Rows from block 2 of the image encoder of a small model that answers yes/no questions on an image's attributes, named by matrix and row number. Rows with one number belong to one neuron. Each number is 50 + 10 x the weight over its row's rms, rounded and kept within 0 to 99. All counts start at 0.
After each neuron's rows are labels from the 100 images, of 14976, where the neuron reaches its highest value: "top examples" is what is common among them. Only what is clearly more common there than usual is listed. The data: photos of arthropod specimens (BIOSCAN-5M). In brackets: how many of the 100.
# fc1: MLP up (encoder.blocks.2.mlp.fc1.weight, 768x192), inputs 144-191
# fc2: MLP down (encoder.blocks.2.mlp.fc2.weight, 192x768, transposed), outputs 144-191

fc1.720:31 40 30 59 58 33 42 56 50 38 48 49 52 56 34 45 42 50 57 32 53 45 67 53 55 54 45 64 51 45 49 33 50 45 59 61 51 51 49 50 45 57 67 67 49 55 53 44
fc2.720:53 62 70 33 37 52 54 69 56 57 44 55 48 48 60 59 31 53 42 36 43 36 58 47 47 58 63 23 38 44 56 71 48 58 47 65 42 48 52 52 64 36 52 52 32 61 36 50
top examples: order Lepidoptera (30)

fc1.203:63 49 53 20 58 51 48 63 66 53 32 61 40 55 49 50 60 63 50 53 59 57 34 40 45 42 58 59 64 53 51 37 51 46 53 56 41 37 42 49 41 50 56 59 44 27 66 63
fc2.203:51 38 40 39 51 44 46 44 63 49 45 63 57 48 49 66 35 55 43 52 42 71 61 37 38 47 43 65 57 55 53 61 31 46 33 54 52 35 51 48 60 68 47 66 57 69 44 41
top examples: family Drosophilidae (34)

fc1.344:53 44 36 48 63 66 49 44 64 40 41 46 23 49 50 67 43 45 37 52 59 69 41 56 44 38 48 58 50 38 63 62 47 54 55 39 41 77 52 64 41 37 36 34 59 43 39 46
fc2.344:45 45 60 52 41 53 47 46 68 46 60 59 43 51 55 52 48 41 57 48 64 55 52 44 58 59 51 52 46 66 57 45 59 57 43 56 35 43 39 44 43 57 42 40 52 66 55 45
top examples: order Psocodea (38)

fc1.110:50 49 54 48 55 49 54 55 35 54 47 49 47 50 56 22 42 53 40 43 49 66 41 55 34 64 42 45 53 36 53 44 35 48 64 52 43 50 52 56 48 76 27 42 61 42 36 52
fc2.110:43 32 53 57 57 46 45 49 47 34 42 47 64 52 50 65 75 36 42 62 54 41 57 45 40 36 43 58 61 60 55 57 49 41 37 70 48 55 50 46 60 64 44 08 75 62 53 53
top examples: order Coleoptera (50)

fc1.543:55 29 42 54 54 34 52 45 42 50 47 47 37 51 73 53 59 55 47 68 47 43 57 52 55 45 51 53 59 41 40 40 57 50 49 48 45 58 55 60 66 30 41 57 29 58 54 63
fc2.543:61 41 38 49 46 67 64 40 50 50 47 46 55 58 51 43 52 40 58 50 35 48 59 41 22 45 39 51 46 43 56 63 40 44 38 51 43 55 51 47 43 53 43 38 78 52 56 40
top examples: order Psocodea (27)

fc1.2:50 45 58 51 50 67 35 47 35 54 41 41 60 50 67 43 52 39 34 13 55 56 62 37 36 59 54 40 58 40 58 59 62 49 52 47 57 39 33 59 62 49 58 42 43 40 55 61
fc2.2:43 73 43 37 59 33 62 62 58 39 58 44 40 54 55 63 59 55 58 73 42 45 62 55 45 41 48 49 40 60 49 58 45 60 28 65 27 52 50 46 41 59 43 42 51 57 34 48
top examples: order Coleoptera (69)

fc1.294:39 72 59 68 56 53 55 39 48 70 41 50 62 42 44 61 54 47 38 43 50 54 53 36 61 47 35 27 57 40 44 42 62 54 63 71 50 43 59 67 54 43 58 51 53 59 32 34
fc2.294:56 25 66 32 47 54 58 44 54 52 46 47 43 38 57 46 36 61 42 61 67 33 44 59 65 51 45 64 61 57 48 62 35 48 53 45 42 44 41 45 48 58 41 50 52 49 49 56
top examples: order Hemiptera (37)

fc1.688:62 47 40 66 45 55 47 54 26 52 61 36 40 46 43 52 60 44 58 63 43 52 59 49 48 58 66 45 41 63 39 52 41 59 52 55 49 52 40 50 47 63 37 48 54 53 68 44
fc2.688:48 68 57 52 46 48 62 43 51 40 54 48 43 42 50 56 37 50 40 49 39 33 42 59 55 51 34 50 57 27 55 55 47 67 54 56 57 63 67 41 45 47 63 37 43 32 52 47
top examples: order Diptera (82)

fc1.595:41 51 41 62 30 55 45 43 51 50 59 46 51 48 55 41 56 47 41 45 44 46 55 49 55 52 64 55 59 38 59 43 46 49 51 50 57 54 68 38 62 44 39 32 53 52 69 45
fc2.595:51 52 38 53 50 49 49 58 26 42 54 55 40 75 43 54 36 54 57 59 50 44 46 42 47 37 58 36 41 34 40 52 66 64 58 33 46 42 43 42 51 34 68 72 31 52 49 66
top examples: order Hymenoptera (55)

fc1.143:50 41 37 51 44 40 55 37 31 38 61 59 38 40 54 64 49 60 66 50 38 65 43 51 46 44 46 46 40 50 56 33 63 40 48 62 49 50 45 60 40 51 61 57 44 54 55 46
fc2.143:36 59 43 38 43 48 54 55 62 78 49 40 48 32 53 59 52 52 42 46 45 48 47 47 34 58 51 45 67 50 63 51 66 56 59 60 47 57 67 48 54 50 51 47 53 52 50 55
top examples: order Lepidoptera (35)

fc1.380:60 37 51 50 47 64 39 44 44 65 50 46 55 54 40 46 53 27 59 49 51 49 42 59 58 43 64 37 61 55 36 44 51 28 39 48 55 44 57 57 46 52 56 43 59 34 44 52
fc2.380:49 54 32 55 55 56 59 39 63 49 60 45 63 60 45 56 57 62 70 61 49 61 56 61 50 62 44 54 45 40 56 20 40 49 60 69 47 32 56 29 56 55 52 72 57 60 54 53
top examples: order Hymenoptera (75)

fc1.50:56 45 64 42 68 68 38 44 62 45 51 45 40 54 44 61 42 51 64 41 55 58 43 54 45 37 52 51 41 45 59 56 51 41 60 46 41 56 58 49 42 54 52 45 66 42 32 42
fc2.50:64 66 60 53 57 77 62 37 26 37 46 34 53 48 45 63 43 50 68 56 46 49 51 28 52 48 41 49 70 64 44 47 45 44 43 52 52 54 45 68 47 45 40 64 40 71 50 66
top examples: order Psocodea (34)

fc1.731:55 32 52 62 39 44 41 52 47 45 56 63 49 39 56 64 61 64 49 47 40 37 35 57 48 53 60 51 50 47 37 44 40 51 63 55 36 55 42 39 48 63 59 53 50 34 29 35
fc2.731:55 65 50 58 52 49 63 56 49 58 58 48 68 34 45 57 46 43 58 42 40 45 61 52 49 65 31 51 52 38 61 57 52 55 46 53 42 42 52 44 45 46 65 66 36 67 49 48
top examples: order Psocodea (28)

fc1.379:48 40 72 44 49 43 38 55 34 54 69 67 43 55 49 65 56 54 50 46 40 46 46 57 37 44 48 60 49 47 53 25 43 39 45 46 36 45 50 62 33 51 41 41 49 57 54 64
fc2.379:69 54 52 58 57 54 39 31 43 22 48 52 54 41 50 59 42 50 45 44 49 62 48 62 59 46 40 40 51 62 56 51 42 32 59 61 46 54 53 52 38 53 53 55 57 66 25 57
top examples: order Psocodea (41)

fc1.20:45 52 57 52 45 44 53 47 41 62 51 55 33 54 73 54 65 53 53 62 68 55 61 65 59 55 58 56 35 49 48 53 37 46 68 52 62 55 39 48 43 55 53 55 46 39 54 62
fc2.20:58 48 39 64 52 52 76 52 47 53 53 28 62 57 60 48 47 44 42 48 43 53 51 44 56 54 67 40 54 51 36 48 72 55 35 37 44 32 66 29 41 54 42 43 56 58 74 41
top examples: order Diptera (74)

fc1.396:40 47 48 38 52 35 64 51 43 34 56 45 30 57 65 52 30 60 42 51 48 58 33 36 47 44 61 51 71 57 59 40 56 54 51 43 51 54 51 34 32 52 53 53 45 38 48 51
fc2.396:56 37 45 44 61 53 55 45 56 64 64 56 33 56 56 41 43 43 46 44 40 73 46 40 56 44 49 71 49 40 40 52 41 55 51 58 48 49 43 36 42 49 39 62 71 65 32 58
top examples: order Diptera (77)

fc1.182:47 50 49 45 34 55 28 34 54 40 46 50 48 69 54 58 69 59 40 43 46 52 56 46 51 54 38 44 68 73 37 48 54 41 47 66 46 76 51 45 36 52 60 48 43 39 52 38
fc2.182:56 70 48 56 67 74 68 53 30 65 64 54 50 41 63 64 49 45 48 62 43 48 42 56 41 65 58 52 43 43 56 57 39 56 52 61 52 39 43 43 56 49 53 58 44 40 30 65
top examples: family Psychodidae (26)

fc1.558:50 42 51 48 38 39 48 42 48 55 41 66 58 53 60 46 57 57 50 43 56 71 32 42 28 40 49 36 43 56 42 52 35 46 43 46 48 54 64 42 42 60 44 60 53 56 51 53
fc2.558:50 62 46 49 50 54 51 41 45 53 42 48 67 58 49 50 37 52 49 41 44 47 43 69 58 38 59 50 46 57 66 54 38 55 47 45 51 47 43 36 49 34 53 53 53 57 42 31
top examples: order Hymenoptera (84)

fc1.254:35 61 60 49 39 43 55 51 48 58 46 50 34 58 53 53 61 45 47 41 57 49 45 39 43 54 44 60 56 51 36 48 51 51 52 44 62 70 50 58 32 43 66 50 48 54 71 51
fc2.254:55 54 44 38 59 40 46 47 65 42 53 53 49 44 60 74 69 54 51 68 45 49 51 59 51 44 52 46 34 45 72 56 56 39 60 49 49 34 60 52 48 59 27 42 53 43 28 56
top examples: order Coleoptera (63)

fc1.261:68 46 57 47 47 75 57 48 67 54 58 60 40 35 63 67 60 65 43 52 46 61 56 35 38 56 51 47 44 40 62 48 65 57 56 60 48 46 47 49 53 32 53 52 41 59 44 60
fc2.261:39 48 63 65 54 44 51 53 32 40 44 54 57 54 45 43 53 44 71 51 60 52 53 46 38 44 44 66 45 69 62 44 57 48 58 42 56 57 57 72 50 42 55 39 56 54 52 38
top examples: order Psocodea (48)

fc1.135:60 46 64 41 51 36 57 46 55 55 50 33 65 56 51 47 55 56 55 58 66 46 58 58 37 61 54 48 61 38 64 41 59 58 44 71 61 61 55 49 51 50 61 32 49 33 50 39
fc2.135:54 26 54 54 34 55 57 52 49 54 43 45 45 54 55 51 54 47 64 44 40 46 39 54 62 35 31 29 46 50 46 61 43 39 58 47 52 43 41 49 37 60 55 37 51 52 54 39
top examples: order Coleoptera (51)

fc1.653:55 40 48 65 55 60 58 52 40 53 49 46 70 47 43 39 39 51 31 57 46 50 43 70 31 49 54 42 45 41 44 50 61 37 72 56 45 36 47 42 51 61 51 41 61 53 38 34
fc2.653:70 41 38 36 58 50 61 46 61 50 61 56 56 65 40 52 44 62 48 40 50 57 51 55 41 48 46 54 63 59 52 58 64 39 44 73 43 45 54 54 54 44 48 67 46 52 56 40
top examples: order Psocodea (34)

fc1.480:35 30 67 53 38 48 49 52 36 45 46 46 52 56 49 38 55 38 50 59 38 70 43 52 29 36 53 48 38 68 60 34 45 59 62 41 57 48 44 48 52 66 40 59 65 27 38 43
fc2.480:54 57 39 58 57 50 81 54 65 50 35 52 38 41 40 56 51 46 45 39 51 39 67 63 44 55 50 61 43 38 40 53 59 52 51 39 48 59 60 46 47 76 47 45 47 52 70 59
top examples: order Hymenoptera (56)

fc1.616:60 52 48 65 45 56 50 53 57 50 55 44 56 56 40 24 42 40 71 45 56 54 48 65 52 54 52 40 45 45 33 44 48 45 40 33 42 66 51 56 44 50 65 55 44 64 49 57
fc2.616:56 60 54 45 54 38 34 54 38 53 40 58 49 62 61 50 60 53 45 70 52 56 65 41 62 52 63 44 51 57 48 59 56 60 45 51 53 25 40 46 50 62 52 39 57 39 53 40
top examples: family Drosophilidae (25)

fc1.587:38 76 44 28 67 43 52 28 56 48 52 55 56 55 42 32 71 51 50 32 34 28 35 48 35 54 37 54 48 65 48 45 53 64 69 46 56 49 52 36 50 52 43 46 61 56 55 51
fc2.587:69 56 49 54 39 39 47 65 40 57 54 47 54 52 35 59 47 64 67 69 53 71 68 35 47 56 65 48 52 48 55 52 56 34 33 60 34 44 66 77 34 47 42 52 42 50 41 38
top examples: order Coleoptera (71)

fc1.762:50 31 60 32 44 67 60 38 68 67 69 42 56 65 50 65 52 49 53 47 62 69 44 47 63 40 59 53 52 59 63 41 60 43 42 52 53 43 40 65 53 51 50 45 52 34 46 50
fc2.762:54 63 50 44 43 41 40 51 53 33 59 54 51 37 40 41 43 38 51 58 59 71 54 33 76 46 39 42 61 65 40 49 67 38 43 56 48 58 53 51 40 38 65 63 57 71 66 59
top examples: family Drosophilidae (25)

fc1.413:32 68 53 45 45 52 46 33 49 41 44 60 52 41 48 46 52 53 56 57 44 66 46 55 50 41 54 42 58 58 54 51 35 53 65 53 32 46 48 52 60 42 51 38 51 34 33 60
fc2.413:34 66 30 52 57 51 48 67 55 57 56 48 56 52 54 45 45 42 46 45 47 70 40 48 46 67 37 49 61 49 49 59 50 46 41 70 71 22 32 43 54 73 48 51 47 69 49 48
top examples: order Coleoptera (55)

fc1.464:42 39 47 48 47 47 64 53 41 55 52 64 47 54 69 48 54 52 44 38 54 60 63 41 39 66 60 47 46 39 48 46 42 49 44 51 34 47 60 54 48 69 53 41 64 51 57 59
fc2.464:44 47 59 53 44 46 44 51 54 70 43 49 48 56 45 49 44 39 52 38 52 48 77 55 47 52 22 41 60 55 49 49 59 33 54 50 40 60 43 42 49 52 50 40 45 54 27 55
top examples: order Coleoptera (65)

fc1.242:57 48 48 58 65 51 41 46 35 53 40 62 49 34 55 66 54 39 36 55 64 50 46 31 39 71 50 57 51 31 44 45 61 55 57 59 54 67 41 45 59 62 52 40 51 48 63 71
fc2.242:34 49 68 53 47 37 71 40 43 53 62 40 53 83 57 30 58 64 69 42 18 66 55 55 57 46 43 75 44 66 37 70 57 47 34 46 35 57 56 51 40 45 54 50 27 63 49 44
top examples: order Diptera (63)

fc1.461:59 45 41 56 51 37 41 42 52 61 45 65 46 71 43 58 40 53 50 43 44 47 46 39 56 55 34 49 62 58 52 47 38 56 51 36 50 50 61 55 47 34 62 65 54 30 60 40
fc2.461:56 40 43 55 57 52 47 46 56 52 56 51 50 60 56 46 56 52 53 56 63 50 36 53 63 38 50 49 48 37 54 53 54 51 44 61 45 49 53 41 56 43 56 49 50 51 67 52
top examples: order Hymenoptera (64)

fc1.369:48 70 52 46 32 42 60 45 55 51 56 48 45 61 52 70 45 52 49 38 60 58 44 41 35 56 48 34 66 59 52 30 47 48 46 63 50 75 53 43 59 33 59 31 58 46 81 48
fc2.369:38 42 41 49 42 61 54 48 42 60 51 47 55 39 44 41 42 41 51 56 32 41 56 43 42 57 51 58 47 59 44 66 48 39 25 53 58 45 62 62 57 50 61 80 49 64 39 54
top examples: order Coleoptera (53)

fc1.393:41 47 62 37 47 27 40 46 63 60 55 41 55 63 48 63 48 55 45 32 66 31 32 39 43 49 34 51 39 60 61 65 36 59 65 65 51 49 57 64 60 45 66 43 41 48 54 61
fc2.393:42 39 64 65 48 61 55 63 26 53 41 55 44 48 63 40 44 56 61 56 41 27 63 49 54 50 40 57 52 33 39 61 61 50 42 57 55 55 46 57 50 54 53 30 53 40 55 50
top examples: order Hemiptera (44)

fc1.611:60 43 41 34 40 44 37 61 45 56 41 52 48 50 44 39 51 47 53 55 74 35 48 59 47 33 55 38 53 49 75 53 53 42 74 60 68 49 48 50 43 44 52 58 43 55 61 47
fc2.611:56 58 30 59 44 42 57 43 50 53 43 52 53 45 25 53 27 52 46 67 47 25 51 56 51 43 25 60 60 43 37 67 52 57 52 65 40 46 38 37 68 55 57 44 49 43 28 41
top examples: class Arachnida (29)

fc1.599:59 49 49 24 57 38 35 60 51 46 58 36 47 55 53 55 44 62 50 55 55 58 68 42 41 60 41 69 51 26 34 60 56 49 48 59 56 41 76 64 70 66 43 56 46 40 61 49
fc2.599:30 38 67 43 37 63 66 45 40 48 70 62 53 61 57 32 32 56 61 57 50 30 48 57 60 39 35 43 48 28 60 71 48 56 67 47 50 64 42 45 53 67 51 41 53 32 41 50
top examples: order Hemiptera (60)

fc1.443:54 37 42 39 46 48 50 53 54 45 78 56 43 61 53 47 31 43 54 46 43 48 51 55 52 42 61 63 37 46 50 48 55 41 49 52 53 46 69 57 52 46 37 45 55 51 55 57
fc2.443:64 46 43 54 67 51 63 44 67 44 46 65 58 41 44 37 55 43 48 44 46 56 56 52 56 50 43 36 47 50 61 51 39 46 51 41 51 56 54 45 59 47 43 55 34 39 63 34
top examples: order Psocodea (41)

fc1.311:44 63 42 59 57 39 46 31 49 49 71 42 52 56 52 52 53 56 45 27 58 50 46 59 41 45 40 23 51 32 63 42 53 67 58 43 56 44 42 46 40 47 56 42 54 54 49 43
fc2.311:61 26 64 50 50 55 60 62 49 48 48 54 54 55 50 54 52 57 43 74 44 48 63 43 70 44 45 47 57 54 35 51 51 72 52 52 53 52 52 57 45 50 47 44 47 48 48 53
top examples: order Hemiptera (33)

fc1.148:59 39 45 32 40 61 46 38 78 36 56 43 43 57 43 38 49 68 41 62 47 61 34 55 48 61 38 49 49 37 44 54 46 49 71 54 46 39 55 63 38 65 33 41 51 50 31 47
fc2.148:45 46 54 65 60 42 60 78 31 69 49 53 61 43 59 51 49 35 34 49 72 30 39 44 56 40 51 49 59 70 60 67 46 36 48 43 48 59 34 56 48 55 57 51 50 56 49 51
top examples: class Arachnida (27); order Sarcoptiformes (26)

fc1.671:59 51 45 40 60 50 51 48 46 29 65 49 22 34 47 66 62 63 51 57 60 61 29 59 45 41 36 38 45 52 53 30 50 49 53 45 34 36 53 67 62 52 55 37 47 62 38 44
fc2.671:61 50 57 34 42 51 50 48 54 38 45 45 53 32 44 45 53 53 44 40 47 48 62 66 40 44 49 55 65 57 54 47 57 61 65 44 46 53 43 40 45 58 54 63 65 41 48 62
top examples: order Psocodea (37)

fc1.559:42 48 55 49 49 52 44 28 25 46 59 47 52 60 48 41 57 55 62 69 58 50 50 43 50 43 44 41 45 44 72 49 43 48 68 62 39 36 55 55 37 49 52 54 36 54 58 59
fc2.559:34 36 53 60 47 50 46 61 48 57 45 52 66 47 56 56 49 44 53 52 37 52 63 54 39 49 53 53 35 41 51 68 58 37 51 58 59 47 56 44 56 54 55 44 47 46 28 47
top examples: order Coleoptera (64)

fc1.737:48 58 40 25 55 55 35 60 58 55 31 44 69 64 62 67 44 42 43 55 62 21 48 44 48 49 41 65 45 48 61 31 49 47 72 50 45 37 55 64 64 46 25 43 68 45 49 41
fc2.737:45 42 58 49 55 43 57 35 60 49 48 46 56 57 41 45 49 54 65 60 41 67 68 46 51 54 40 68 58 39 27 50 60 60 53 63 48 55 51 45 42 61 50 40 38 64 60 59
top examples: order Coleoptera (52)